config.yaml
tokenizer: "word"
encoder_arch: "swin"
encoder_mlp_ratio: 2
encoder_fused_qkv: false
encoder_conv_stem: false
encoder_widths: [64, 128, 256]
text_encoder_causal: true
text_encoder_head_dim: 64
text_encoder_qk_norm: false
text_encoder_drop_path: 0.15
init: "trunc_normal_002"
momentum: 0.95
orthogonalizer: "newton_schulz_5"
batch_size: 512
weight_decay: 0.07
Rows from block 2 of the text encoder, named by matrix and row number. Rows with one number belong to one attention dimension. Each number is 128 + 32 x the weight over the matrix's rms, rounded and kept within 0 to 255. All counts start at 0.
# q: attention query, key and value (stacked) (text_encoder.blocks.2.attn.qkv.weight, 576x192, the q third), inputs 0-191
# k: attention query, key and value (stacked) (text_encoder.blocks.2.attn.qkv.weight, 576x192, the k third), inputs 0-191
q.109 [128 123 255 127 130 147 113 194 143 122 149  99  78 128 128 129 131  58 255 133 179 110  79 141 130 218 111 137 123 190 125 143  64  90 128 130  53 120  95 134 129 103 102  57 110 130 127 217 127 131 124 165  88 162 188 175 166 115 119 116 129 127 125 131 120 136 134 177 106 133 123 132 121 168 108  85 102 143 126  93 144 128 129  94 156 126 132 190 126 134  96 154 124 141 130 130 130 114 135 147 139  88 144 129 128 123 126 129 124 110  99 108 128 142 133 146 115  92 127 122 125 128 122 139 148 116 126 124 162 126 123 129 137 129 129 130 130  95  43 158 128 180 125 128 128 127 143  98 117 145 163 128 129 128 128 113 122 128 135 135 128 200 146  83 120 139 124 107 138 115 162 123 144 117 122 186 134  74 130 136 117 111 122 122  99 128 125 131 129  49 133 104]
q.110 [143 116 104 120 202 132 143  88 117 119  76 100 146 143  75 112 182 131 133 128 166 102 123 150  90 100 117 140 123 129 109 123 110 179 132 128 135 142 158 124 129 128 255 185 154 120  31  64 156 153 131 127 119 117 127 131 124 129 110 119 114 129 158 157 128 130  55 142 125  45  27  77 150 128  80 130 136 115 124 236 189 148 129 116 114 149 183 133 144 130 120 124 128 131 123  73 125 144 184 166 131  54 126 134 193 113 133 145 137 127 132 136 130 108 128  70  95 214 133 125  47 126 108 181 178 120 116  35  62 120 130 129 128 106 110 129 104 142 118 115 128 125 137 143  95  98  70 132 130 127 129 112 127  82 125 127 255 136 127 234  87 132 129 128 128 131 170 153 132 126 128 111 124 162 129 127 113 119 125 115 130 135 197 125 149  99 130 142  95 142 122 112]
q.111 [113 116 129 125 128 164 125 128 111 132 136  31 142  65 113 111 129 202  95   0 127 134  90 128 149 132 152 150 128  83 122 134 112 131 126 126 134 164 125 114 117 141  85 144 102 136 132 122 131 217 127 132  21 136 188 164  45 128 140 109 101 124  83 208  85  10 126 137 154 144 128  90 132 182 139 107  64 116 170 130 116 121 119 125 168 198 126  98 170  99  40  57 107 131 126 143  32 131 126 180  96 124 136 128 136  86 125 136  16 130 124 237 127 124 160 126 124 148 125 155 133 127 220 128 121 131 133 194 212 126 171 132 149 141  78 128 255 130 129 145 129 120 175 120 126 140 159 128  27 128 128 132 192 119 122 128 146 121 130 137 129 127 135 118  30 119 138 133 140 115 138 138 128 154 115 153 139 142 126  81 169 147 116 139 127 131  70 130 124 185  10 125]
q.112 [158 255 132 130 121 135 128 123 125 125 124 132 110 128 208  84 132  84 132 122 134 134 122 160 130 127 122 133 192 125 118 172 204 155 217 129 128 122 124 102 102 121 174 194 108 119 110 127  54 117  93 145 127 156 144 112  84  74 164 150 214 129  21 130 127 205  46 136 118 110 201  74  80 112 133 143 124   0 127 146 147 124 144 255 124 124 136 183 129 173 104 130  88 209  78 150  83 129 107  73 129 125 132  75  87 107 108 127 135 129 126 140 123 121 219 121 128 112 102  65 135  89 131  87 127 131 175 130 129 105 128 128 105 147 126 108 237 132 104  98   0 105  56 179 131 168 120 127 189 130 127 129 128 137 124 129 123 124 124 128 128 255 133 126 237 128 137 135 126   0 213 167 162 125 128  91  84 129 139 140 117 130  72 241 130 129 149  51 164 129 128 114]
q.113 [138 145 250 128 182 123 105 128 110 128 147 120 128 129 145 127 209 120 116 131  22 138 130 160 120 145 102 118 125 154 167  81 128 181 170 133 148 147 147 126  10 127 118 122 113  99 128 121 136 164 111 117 133 127 138 134 101 169 224  92 116 128 107 120 211 127  59 152 140 109 113 181  73  83  72  83 126  44 131  38 138 109 138 133 137 107 147 146 116 207 128 141 119 129  99 147 126 111 101 136  99 128 170 121 113 147 149  92  86  99 129 235 133 125 122 177 111 151 124 125 127 150 128 111 112 122 129  75 158 128  58 102  76 115 129 111 132 173 121 183 147 194 159 139 149 133 128 121 128  82 127 127 113  34 130 127 143 167 130 127  81  99 127 133 243  71 196 117 126 117 147 122 120 110 109 137 125 126 124 111 136 123 130 120 126 157 157 139 123 128 140 129]
q.114 [128 130 240 154 115  77 114 151 135 128 128 146 136 117 131 121 162 133 172  55 116 144 115 128 120 145 137 146 124 174 133 140 146 133 139 125  23 119 108 128 118 126 145 115 126 185 143 108 185 122 116 130 130 126 104 159 126 128 147 174 130 140 117 131 128 128 118 128 126 168  25 129 149  94 166 130 148 128 136 129 109 116 125 143 103 128 117  85  58 107 113 235 110 124 128 106 129 117 149  77 121 128 128 129 119 144 112 140 120 206 127  97 117 127 102 134 111 148 121 128 129 148 127 173 148 118 255 187 184 127 120 111 127 178  84 197 128 126 128 151 100 128 128 151 128  95  34 168  92 101 138 106 176  96 191  76 202 125 161 189  96 170 211 127  73 129 116  94 114  69 127 139 128 134  94  78 127 173 104 131 194 128 144  90 126 132 145 101 136 103 128 128]
q.115 [128 117 127 131 149 140 108 129 158 131 146 107 134 122 104  95 165 128 142 116 184  89 174  87 210 127 128 100 104 109 130 111 127 124 129 147 199 136 120 108 128 132 180 123 119 125  67 138 154 128 128 125 130 107 128 129 124 139 138 101 106 127 114 129 145  57 128 128 127 106 134 130 133 118 114 129 167 162 128 172 131 130 100  93  89 124 108 131 149 113 142 128 133 132 126  66 193 124 164 109 128 126 128 150 128 157 136  25  37 138 126  28 175  68  99 113 137 106  57 127 135 129 159 134 168 168 103 106  66 131  89 127 112 131 127 142  98 161 122 125 129 129 245 183 133 130 128 118 192 152 128  68 170 127 136  54 112 128 129 149  89  74 130 138 177 127 136 104 129 164 121 190 131  93 197 149 129 127 117 125 129 128 135 156 116 117 127 127 127 122 129 180]
q.117 [128 100 121 129 127 117 238 255 128 164 128 115 129 126 130 128 199 226 125 182 131 160 117 129  88  65 120 116 139 107 133 119 127 128 170 143 104 126 124 129 157  94 137 165 128 130 134 161 114 159 114 150 186 137 141 150 118 122 118 139 127 189 111 124 150 122 103 107 134 132 128  66  40 120 108 103 131 128 115 128 128 127 134 147 158 155 106 130 149 137 108  96 128 131 179 108 115 133 112 129 131  60 140 138 141 170  63 103 255 140 125 137 130 142 214 128 103 119 146 125  26 129 131 146 128 137  78 130 199 139 112 105 132 106 128 134 115 127  60 128 112 139 128 177 121 147 230 108 164 128 137 134 119 116 130   0 120 117 121 119 115 137  80 112 144 128 128 128 134 127 119  84 133 139 128 114  73 112 145 120  62 115 101 129 111 128 126 126 135  94 129 111]
q.118 [110 121 128 147 128 124 116 160  77 111 126 123 153 129 108  85  97 137 129 111  45 132 126 133 126 150  86 150 113 127 110 185  26 125 129 123 129 128 130 128 131 115 128 123 124 114 120 172 122 119 131 123 109 140 159   0 128  92  66 130 163 129 155 131 184 128 134 177 144 137 144  72 135 132 128  84 139 132 148 137 155 183  88 135  97 189 205 128 173 143 123 124 123  67 112 119 111 157 133 138 184 100 172 185 164 153 131 126  60 113  68 190 101 123 127  81 137 129 192 110 145 139 124 120 140 125 134 130 131 134 128 152 124 130 128 161 128 151  43 129 125 121 143 131 152 161 123 139 128 129 123 121 124 129 128 131 178  85 124 110 136 127 119 126  65 182 146 132 145 109 116 126 134 122 124 127 128  22 140 112 197 130  82 136 103 134 125 125  66 111 159 128]
q.119 [ 91 119 114 128 130 128 111 128 128 112 127 132 133 128 124 138 132 127 135  79 136 124 129 127 129 128 128 130 136 128 131 129 129 128 126 115 128 128 127 103 127 138 145 112 125 134 128 129 125 185 140 127 176 131 112 128 128 204 132 128 153 146 125 128 128 125 128 128 119 130 121 125 124 147 135 118 127 121 121 128 132 125 142 128 101 129 129 130 125 127 131 128 125 138 118 139 126 128 123  67 133 131 150 145 123 112 128 131 119 134 125 128 128 136 140  94 155 127 142 119 128 112 121 128 110  96 115 128 128 127 149 128 127 142 127 103 131 130 136 124 133 114 116 148 151 139 151 113 125 128 110 143 129 109 141 124 112 128 128 128 127 154 100 129 128 131 126 126 147 139 128 123 132 117 129 124 131 128 125 134 129  82 146 122 129 128 138 127 126  82 128 182]
q.120 [118 147 131 133 166 154 125  81 191 128 118  72  43 129  54 119 138 128  60 136  23 128 171 141 130 134 124 123 146 255 122 130 128  95 169 128 112 126 106   4 143 164 148 107 158 129 127 128 125 128 127  76  63  44  17 131 123 125 102 119 136 139 185 159 118 105 145  82  77 134 122 145  30  42 118 113 131 255 133 124 127 124 129 147 134 136 169 102 105 127 154 195 121  77 113 122 174 128 119 165 121  86 182 131  94 172 115 186 136 119  47  55 150 132 128 198 128 139 113  65 173 132 104 255 126 145 125 119 123 127 115 132 135 170 159 124 135 121 111 126  98 162 101 164 209 132 100 111  61  74 136 181 162 124 138 128 128 152  77 130 132 125 241 130 142 100 119 215  96 124 126 129 131 173 125 117 128 131 129 134 118 146 172  71  81 149 129 100  50 163 114 150]
q.121 [128 170  38  96 155 127 127  75 197 136 138 181 133 148 128 132  84  88 133 146 156  31 255  70 125 136 183  93 127 157  62 188 136 143 132 127  25 130 126 113 144 126 123  87  79 131 109 181 122 162 139 127 128 139 136 110 131  15 201 238 142 128 132 118 115 125  78  84 132 142 169  88  75 138 131 155 123  97 109 177  64 147 128 244 197 106 124 169 100 136 155  52 189 144 217  45  98 102 128 129 132 121 133  99 125 138  88 157 144 115 137 208  23 128 127 160 104 132 128 128  29 128  83 173 124 128  66  88 217  90 104 235 131 145 129 145 128 145 152 128 128 140 233 112 138  79 128 141  95  51  94 137 142  89 202 217 105 146 128 162 158 132 134  63 114  90 140  55 115 127 127 128 180 143 114 122 132 192 142 211 113 121 128 131  89 171 120 106 127 136 128 128]
q.122 [165 124  92  98 128 133 218 160 159 129 153 131  78 128 102 130 113 142 128  71 128  64 136  97 117 127 116 130 128 122 128 129 117 101 122 125  65  61 128 249 153 127 153  92 134 129 113 149  51 127 116 123 113 199  26 159 191 131 167 125 149 153  71 123  91 144 129 131 216 128 107 126  81 133 128 126 128 128  93 128 124 130 165 127 128 130 127 146 144 107 123 135  85 149 150 153  83 106  94 146 129 128 100 159 117 141 112 132 157 127  93 171 106  93 117 218 130  88 125 131 128 128 158 138 128 103  76 126 132 144 117 131 129 123 117 168 105 128 141 127 100 128 165 123 149 137 118 122 127 110 117 111   0 172 168 120 137 119 149  83 114 134 139 122 142 201  88 133 123   0 115 132 140 160 116  98 159 196 115 132 154 142  25 122 150 140 152 185 100 193 135 158]
q.124 [128 122  88 116 132 144  67 149 138 116 127 124  84 136 143 128 118 128 128 128  90 154 128  96 156 196  96 182 128 152 126 120 129 129 149 133 137 113 156 126 114 129 103  86  89 128 116 137 116 116 157 128 139 132 147 101 103 142 125 123 128  98 166 113 132 120 125 137 128 132  97 127 124 152 119 122 121 158 220 133 131 128  79 165 148 127 123 130 201 129 128 147 138 130 117 137 129 118 120 174 130 129 137 131 113 139 136 133 156 129 120 131 152 130 129 136 126 126 129 169 131  91 114 103 115  98 144 117  39 149 123 130 130 184 234 175 149 122 127 129 118 138 128 120 139 142 115 120 127  98 129  52  80 129 130 207 128  75 113  70 122 137  43  97 116 139 108 125 128 126 150 128 156 168 137  78 194 168 160 130 165 184 169 126 100 107 127 134 111 127 129 197]
q.126 [139 128 254 121 130 109 126 128 128 160  89 185 128 126 128 132  77 133 117 127 153  53  32 101 135 151  86 133 126 152 106  86  90  65 187 128 206 135 129  71 234 172 129 105  36 141 130 128  95  17 125 133  77 137 133 143 130 155  62 122 136 128 130 127 161 191 104  67 109 127 168 126 132 139 155 126 125 126 197 128 130 116 128 106 128 134 126 147  78 163 143 117 192 128 109 138 100 154 175 160 126 150 176 129 206 154 103 203  62  86 143 116 122 142 135 168 139 131 141  93 171 119 127 175 128 127 123 128 148 131 134 125 131 126 127 115 126  80 129 204 199 156 128  81 125 128  60 130 138 128 107 159 116 129 111 141  90  67 127 131 255 155 128 127 122 147 102 130 135 129  84 115 117  84  64 126 126 175 128  99 113 158 125  94 128 133 126 123  66 124 117 221]
q.127 [118 101 126 110 128 129 169 112 243 178 125 165 126 255 109 143  80 132 110  83 131  79 165 122 131  99 108 103 208 128 125  85 118 131 128 122 164 221 138 111 100 135 128  94 119  94 146 125 128  60 166 255  97 142 127 128 133 237 218 162 157 147 160 118   0 125 124 127 143 124 186  95 115 125 128 144 129 122  90 186 125 128  96 129 175 106 143 155 173 128 127 137 135  80 193 139 128 132 127 245  78 114 129 109 128 127 135 111  76 131 125 134 127 122  88 147 114 144  94 116 129 105 110 151  44 170  57  39 134  94 131  76 149 137 128 164 110  95 191 127 107 126 151  89 131 129 140 125 124 136 130  95 113 223  46 123 184 131 134  82  97 130 161 206 131 114  41 130 133 122 131 125  16 195 133 204  43 140 128 128 129 126 128 138 124 121 125 185  81  94 142 125]
q.128 [128 134 195 127 118 128 154 135 147 153 127 127 135 128 164 125  21 148 112 150 158 110 129 128 115 127 105 172 125 119 122 128 134 192  71 167 130 127  83 149 112 127 119 152 153 125 165  90 147 117 140 135 128 122  93  86 159 123 130 157 124 110 131 130 130 128 129 100 137 132 121 103 115 151 149 120 115  64 128 149 140 160 136 132 130 126 126  65 135 133 130  38 127 131 182 177 128 144 133 139 130 126 145 123 129 123 108  65  92 126 120 127  98 126 122 133 162 164 135 134  86  91 150 131 152 126 158 131  71 153 139 115 170 120 130 128 128 135 138 166 181 106 131 130 126 129 126 128 136 150 151 197 107 127 121 114 124 116 124  96 132 129 130 128 128 122 123 125 134 240  87  85 125 126 146 129  70 120 146 124 128 113 109 126 119 121 124  39 137 114 129 137]
q.129 [128 129 130 125 116 128 128 136 108 131 179 121 128 121 179 142 119 129 129 127 123 101 148 145  86 140 125  82 149 113 145 121 128 141 219 125 141 119 163 129  50 109 133 115 133 163 135 121 132 211 123 147 130 128 129 174 122 124 103 119 152 168 132 123 133 123 143 159 103 128 107 131 144 142 128 115 127 118 123  87 139 129 128 103 124 128 127 128 131 128  49 132 102 134 108 128 111 120 176 187 142 125 130  47 129 132 128 128 164 142  92 128 175 117 129 116 131 136  50 118 149 129 106 118 174 129 122 127 128 169 128  16 112 125 128  88  77 130 138   0 165  58 133  85 145 119 185 159 127 175 133 124 112 129 147 147  87 117 108 123 130 134 175 129  99 203 135 134 132 124 132 128 128 118 111 139 115 126 129 130 128 107 160 123 148  57 125 131 144 138 145  97]
k.109 [123 131 127 110 134 126 117 115 142 128  71 125 152 141 126 147 128  78 124 156  77 128 119 142 150  55  56 121 145 128 183 144 128 155 128 146 128 128 229 169 117  96 150  85 195 158  97 124 133 127 159 172 126 141 148 166  89 148 110 122 119 124 134 126 229 143 126 153 135 122 132 130  92 131 145 204 129 139 122 122 135 132 106 126 180  97 136 103 140 125 129 112 140  93 171  99  97 104 141 105  94 229 150 179 122 127  74  35 135   0 129 131 135 123 161 169 125 117 122 129 113 129 141 155 125 129 128 134 115 127  60 127 124 112 143 198  53 194 129 127 126 128 128 160 130 131 106 120 145 129  12 159 126 103 137 132 183 128  94 152 139 129 118 160 133 129  87 128  87 124 107 133 135 101 128 104 223 123 125 160 128 160 114 145  89 128 129  90 129 128 128 144]
k.110 [ 95 144 121 101 149 153 132 123 126 163  99 129 138 126 172 139 111 110 130 152 126 227 160 120 129 123 128  38 164 238 107  84 133 129 149 128 149  95 115 127 139 134 131 101  73  65 255 135 129 109 171  84 123 132  91 126 128 138 128 128 122  44  71 119 128 128 128 127 107 132 141 121 222 125 143 133 188 135 128 137 134 122 138 128 126 112 127 130  96  63 209 157 130 127 107 128 127 120 110 126 128 118 121  89 128 121 119 129 177 174 229 120 128 174 125 142 131 104 128 128 148 130 134 172 131 100 105 120  74 135 120  85  98 144 138 135 128  69 128 147 128 234 129 118 130 112 152 150  72 149 106 122  58 122 200 128  19 149 128 101 124  38 216  99 126  62 128 161 163 132 102 128 123 128  91 130 133 160 132 119 204 134   0 160 132 127 162 118 128 127 196 128]
k.111 [167 129  78 193 146 133 146 128 182 128  78  93 142 159 148 151 149  79 138 247 116 123 133 156 156 136 148  66 144  86 118 129  42 140 156 149  92 136 115 111 126 145 105 144 164 104  85 140 128 128 128 138 110 126 130 194 140 142 127 119 210 128 180  96 166 121 159 135 122 128 127 128 116 140  82 130 133  92 162  63 102 139 158 133 126 115 119 132 123 138 168 185 127 187 137  82 145 117 127 134 120 120 136 120 118 132 157 168 153 166 101 108 127  36 182  24 109 131 129  49 126 113  54 255 229  88  39  94 133 125 124 128 126 128 104 186 107 160 130 127  93 130 128  96 129 127  96 135 127 154 165 128 108  42 114   0 128 160 151 126  88 124 125 109 129 151 151 100  81 128  80  58 122 109 152  99 119 135 212 170 157  80 106 124 101 110 156 122 172 114 121 148]
k.112 [104 132 150  20 103 206 142 125 185 125 128   0 124 149 155 163  82 126 121 165 127 151 113 121 125 127 141 151  92 140 146 174 128 121  83  74 182 140 106 138 132 127 112 118  99 255 128 133 133 147 136 128 100 130 136 138 156 102 135 128 144 132  97  40 137 104  59 151 211 125  10 120  85 132 128 125 128 200 152 107 130 119  11 130 138  91 132 126 109 168 133 126  99 141  76 127  65 142 134 210 125 179 141 255 128  11 128 181 100 125 119 123  35 127 168  50 129 128 129 134 128 124  86 122 132  73 255  59 113 108  91 145 128 132  64 218  98 140 119  15 213  90 228 123 126  30 127 121 150 125 159 111 102 144 132 204  58 183 182 238  60 120 130 133  57 118 146   0 146 149 130 151 121 168  46 127 109 144 130 148 179 128 131 220 122 128 128 138 132 113 139 225]
k.113 [125 202 154 120 116 123 122  81 158 143 131 128 165 226 164 105 111 128  47 127 128 176 136 133 134 128 117 126 100   6 143 167 217 124 165 128 127 127 109 111  87 151 101 148 126 144 129 127 133  12 139 114 129 115 133  63 138 165 128 128 139 117  42 127 145  12 132 158 130 128 139 161 124 128 150 157  89 157 126 125 124 148 150 128 197 132 115 118 115  47 111 181 134 137 123  96 122 126 139 126 128 140 160  63 101  54 103 118 207 126 123  96  97 157 128 124 164  39 153 120 107 127 133 118 181 106 149  81 190 128  44 129 133 130  60 130 119  82 146 162 128 143 128 144 103 129  96 127 124 127 126 116 128 182  86 129 134 114 145 126 127 141 123 101 125 138 110 134 142 115 141 133 193 137 130 132 127  98 129 148 126  95 170 103 136 136 133 132 214 127 112 128]
k.114 [132  76 182 132 191 200 151  46 136 139  96  89 136 132 129 116 129 106  90 223 128 129 124  12 148 102 128 138 122  94 135 147 139 205 133 121 177 129 124 160 133 109 146 107 128 127 123 126 160 114 132 138 131  93 130 128 105 130 255 177  92 146 105  70 148 129 144 137 107  69 121 199 121  80  85 153 129  82 102 129  71 122 115 118 206  70 139 113 149 128 171  96 128 112 197 146 135 123 128 133 104 137 126  73 161 135  97 115 142 119 151 124 129 108 129 125 129 130 114 154  99 136 128 130 139  82 187  62 118 131 129 106 171 124 125 151 128 147  31 126  83 132 123 124 128 194  91 144 128 108 128 116 145 107 151 136 125 123 139 141  68 180 149 154  70 128 127 128  63 111 134 128 134  54 127 128 166 124 146 118 101 129 121 129 136 127 117 126 144 127 138  26]
k.115 [131  82 127 128  92 180 123 140 124 105 128 174 150 115 128  99  99 132 141 128  89 126 129 129  79 128 140 129 110 118 116 130 131 168 217 128  39 128 172 159 125 146  93 133 129 134 128 123 154 104  93 130  25 128 128 123 123 157 118  74 128  70 138 202 156 154 119 129 130 127 176 112 170 128 132 107 128 147  63  84 131 137 140 132 124 183 163 125  58 116 128 136 120 130 102 130 154 128 150 129 163 124 128 139 131 138 173 253 130 127 133 155 127 126  95 169 176 101 127 119 137 117 128 141  22 126 145 155 130 131 117 112 128  99  97 115 162  39  77 139 130 147  85 133 130 106 128 124 126 128  97 161 122 132 252 179 143  89  74 123 128 138 137 127 110 124 131 133 169 128 122 136 129 119 168 137 103  99 129 141 124 111 122 106 141 196 182 123 199 147 149  96]
k.117 [128 156 168  68 128  52  93   8 216 141 100 140 128  96 107 128  65 158 198 127 117 204 156 102 110 171  87 116 120 237 148 131 145 128  89 143 108 147 198 117 129 142 163  92 135 168  76  98 128 129 162 158 128 158 127 128 143 125 196 132 156 102 121 161 144  95  85 133 142 155 125  89  71 128 130 143 128 116  73  80 122 154 134 116 125 130 178 145 147 127 180 162 128 138 128 122 119 119 108 122 125 124 192 131 130 105 127 133 125 122 134 154 141 128 127 121  89  48  78 215 153 112  87 178 171 142 140  73  73 123 124 128 138 130 148 138 136 118 127 157 127 128 189 158 112 194 132 121 125  75 114 128 139 169 115 137 130 144 128 118 127  94 126  97 128  67 124 121 130 168  88 213 123 130 129 113 128 135 127 132 113 146 148 119 125 128 112  99 109 158 115 120]
k.118 [176 154 102  97 145 134 117  41 116 120 193 108 113 128 130 128 128 125  88 128 123 138 142 137 119 155 114  92 146 127 164 130 128 157 191 131  57  97 148 117 128  99  96 120 129 118 123  95  97 112  85 133 151 127 155 230 129 130  65 127 127 146  77 124 117 170 128 152 210  77  96 118 146 127 122 105 169 132 140 130 129 111 106 128 117 135 124 189 174  93 128 136 140  92 164 124 116 105 134 181 142 107 124 125 136 121  93 105 123 135 186 126 119 137 140 127 128 123 131 128 150 121 133 172 128 132 130 135 127  84 131 154 148 125 209 133 170  29 114 141 117 136 113 114 104  97 113 144 130 128 129 128 137 106  58  17 137 185 173 128  91 110 133 116 140 128 103 130 122 143 134 138 128 146 111 176 147 129 142 127 146 158 133 119 128  67 140 112  59 130 159 182]
k.119 [130 127 117 128 128 130 125 149 127 130 129 128 125 128 128 135 132 135 126 121 178  97 112 108 155 141 128 129 128 128 132 128 135 124 129 104 125 130 127 141 142 129 112 129 129 125 149 130 134 119 124 198 110 172 137 127 127 114 139  99 120 126 125 126 130 138 120 128 135 131 125 120 126  86 129 142 120 141 110 108  94 179 128 130 127 129 132 128 130 147 122 127 106 126 142 125 133 127 125 136 154 128 126 119 152 101 135 158 107 126 124 122 128 129 136 133 148 131 120 119 127 132 142 128 134 128 131 127  94 107 119 130 132 138 130 112 123 114 128 161 123 124  99 126 134 130 149 137 145 122 116 118 124 136 109 157 128 125 107 104 121 126 117 123 148 114 137 132 140 129 117 106 127 128 159 130 138 126 128 126 128 126 128 127 121 135 139 118 141 129 125 136]
k.120 [127 126 117  94 125 121  91  76   0 128 176 113 127 157 131 147 132  93 160 123 205 127 125  24 128  57 120 126 129 128 128 121 166 107 121 225 133 112 119 128 129  22 112 113 128 127 136 130 141 125 185 135 141  88 128 122 111 162 255 138  87 129 221 134 133 122 104 118 184  79 235 128 196 139  66 128 134 154 134 131  21 140 130 137 225  63 105 130 219 128 124 113 128 128 150  50   8 128 130  38 110 126 140 128 136 128 106 130 229 133 129 122 133 111 110 128 128 137 151 178  47 129 135 102 128 138 149  52 116 125 148  16 139 138 136 190 135 125 126 105 128 134 173 129 120 174 156 130 174 125 125 129 200 134 129 118 127 126 123  98 117 128 186 121  44 132 107 203 128 132 111 152 116 135 145 134 132 127 105 108 153  90  76  85 148 135 181 131 180 126 130 130]
k.121 [143 126 241 189 107  41 105 160  26 188 235  83 185 113 127 128 128 152 148 121 109 167 127 115 139  27  67 137 144 166 127  62 162   0  78 132 255 131  80 192 106 211 128 146 111 127 118 109 185 132 134 133 137 146 131 128  69 125 179 132 117 129 239 211 126 127 129 125 104 107  95 170  70 138 126 125 133 137  83  32 137  64 109 128 130 138 133 118 105 155 113 206 130  51 107 146 125  48 127 128 101 110   5 129 128 130 134 169   6 128 106 130 128 203 128 112 123 129 121 112 131 154  91 110 166 227 133 126 157 151 106  48 130 162 162 163 172 130 128 150 137 146 129 128 127 146 202  70  84 186 162 130 118 127  53  76 138 106 163 159  94 121 132 161  93 130 120  80 111 119 130 197 125  27 129 201 128 128 127 156 125 129 128  64 102 127 196 123 137  86 127 128]
k.122 [123 138 166 182 146 121 118 140  95  96 132 119 124  85 110 131 128 102 133 210 120 154  62 129  58 136 147 127 184 128 113 130 135 128  77  86 166 132 139 124 127 129 146 126 127 225 104 131 144 146 165 117 128 142 127 136 147 117 204 130 105  77 124 160 145  36 128 131 185 122 129 144   0 117 140 194 131 127 129 122 150 140 122 132 121 117 129 186 105 127 108  78 157 139 139  48 128 127 141 128 102 144 122 146 123 153 187 125 125 143 217 142 133 189 118  48 111 194 122 127 120 132  42 137 129 177  75 128 133 156 147 146 230  94 139 125 132  87  86 107 115 182 127 135 128 125 112 134  97 126 128  93 129 125 128 109  69 128 129 127 198   0  92 128  23 127  94  89 109 167 198 130 168 147 233 154 203 107 153 102  90 130 128 144 116  12  75 125 126 127 126 111]
k.124 [130 131 128 134 199 186 111 114 101  68 173 109  95 159 128 170 128 111 111 126 195 142 125 129 129 136 111 145 127  90 143 120 153 127 144 140 119 113 115  79 128 127 137 119 180 130 188 128 110 135 111 128 115 127 131 135 120 166 146 130 127 133 185 107 128 130 129 152 122 128 138 130  76  67 160  19 195 124 157 128 108 134 111 129 109 137  92 178 116 101 128  95 128 154 135 128 105 169 114 127 110 147 122 134 135  91 130 130 116  60 129 127 129 131 126 110 127 224 133  74 151 158 115 134 154 128 120  90 133 117 139 128 126  70 131 128 127 120 196 128 128 139 106 123 128 128 140 122 128 158 120 132 139 179 129 102 125 114 116  83 166 124 128 153 106  84  47 127 118 100 134 138 125 156 128 189 131 130 128 124 142 101 147  96 139 129 171 115 143  79 121 140]
k.126 [130 130  61 128 131 183 116 128  39 156 128 167 129  82  94 130  42 108 151 106 124 132 121 167  89 136 115 122 157 108 144 158 124 212 125 130 118 154 111  90  52 139 128 130 134 129 129 145 111 153 129 138 143 152 102 180 129  82 100  98  39 134 135 114  88 145 129 160 114 100 134 123 128  81 149 128  91 125 113 126 128 165 135 125 128   1 106 128 161 102  94  84 103 118 141 134 144 126 134 128  74 132 131 134 112 103 136  58 123 119 128 151 121 101 138 125 197  94 145 112  60   0 249 124  73 133 144 101  82 128 199  94 131 133 130 155 107 148 134 129 128  95  98 128 172 151 128 215 126 127 128 129 161 120 126   0 164 147 204 178  90 114 128 244 134 138 134 102 130 138 126  33 170 113 165 133 141 155 133 141 122 194 128 123 163 122 174 158 126 127 114 136]
k.127 [119 103 143 157 138 120 121 135 106 132 136 108 112 130 104 158 128 179 136 109 119 172 140 183 125 127 138  79 126 128 131 148 167 132 122 153 132 117 167  10 129 185  78 134 103 142 132 144 115  98 107  86 137 134 133  95 152 118 149 128 117 152 223 127 126 119 135  74 124 146 131 134 128  75 126 128  55 255 110 199 135 131 101 251  68 118 194  47  84 225 149 128 137 115 151 127 115 142 181  27 255 122 139 131 118 141 197 124 127 129 134 127 116 243 168 128 182 129 133  65 127 183 150 137  80 112   0 138 128  94 108 166 128 181 119 126 128 118 135  73 205 244 120 128 127  97 116 119  79 128 143 118 255 107 159  47   6 129 128 129 139  88 126 121 136 138  66 147 129 154 132 117 126 102 146 161 139 125 128 123 100 127  39 128 164 129 124  94 133 117 150 159]
k.128 [137 106 127 129 128 135 149 128 126  85 128 129 133 163 129 127 120 113 136 119 132 154 120 151 158 129 128 144 122 127 118  85 137  47 127 125 128 134 136 142 176 126 188 120 124 100 118 117 132 124 128 128 115 130 117 123 150 102 181 127 131 116 127 135 118 115  78 121 128 130 139 127 198 132 168 144 130 132 130 128  97 128 128 131 128 172 126 133 122 107 128 121 120 114 112 124 165  87 125 172 152 123  96 128 146 117 130 124 137 130 119 128 111 129 127 128 124 101 128  31  96 117 138 151 140 125 130 161 133  95 116 111 148 147 200 104 177 126 112 127 127 149 124  46 103 150 130 195  81 128 120 130  98 109 146  64 215 152 131 143 124 142 127 124 131 124 131 131 133 127 175 128 145 118 154 145 112 128 173 191 183 130 127 128 118 101 117 112 169 135  93 128]
k.129 [129 105 142 178 112 127  99  93 128 120 118 164  83 134 139 121 110 114 109 135  21 140 108 113 135 127 126 123 127 128 117  84 138 117 187 114  73 120 123 121 116 127 130 120 137 158 110 140  54 107 131 111 171 141 226 127 172 129 130  82  82 124 126 128  85 139 206 142  33 146 128 115 138 139 101 134 126 125 123 179  97 151 190 150 118 159 127 131 106  79 122 128 156 165 128 114 108 152 126 116 131 126 145 146 114 128 139 149 128 129 124 128 144  45 213 187 128 128 167 115 143 127 133 115  93 115 129 120 138 159 128 169  89 123 127 141 128 150 145 127 128 129 153 145 106 135 111 119 122 124 133 127 168 126 128 133 144 130 135 128 118 133 151 125 125 118 106  92 161 140 132 128 133 129 159 126 134 153 118  72 117 217  81 204 132 140 121 128 120 132 101 122]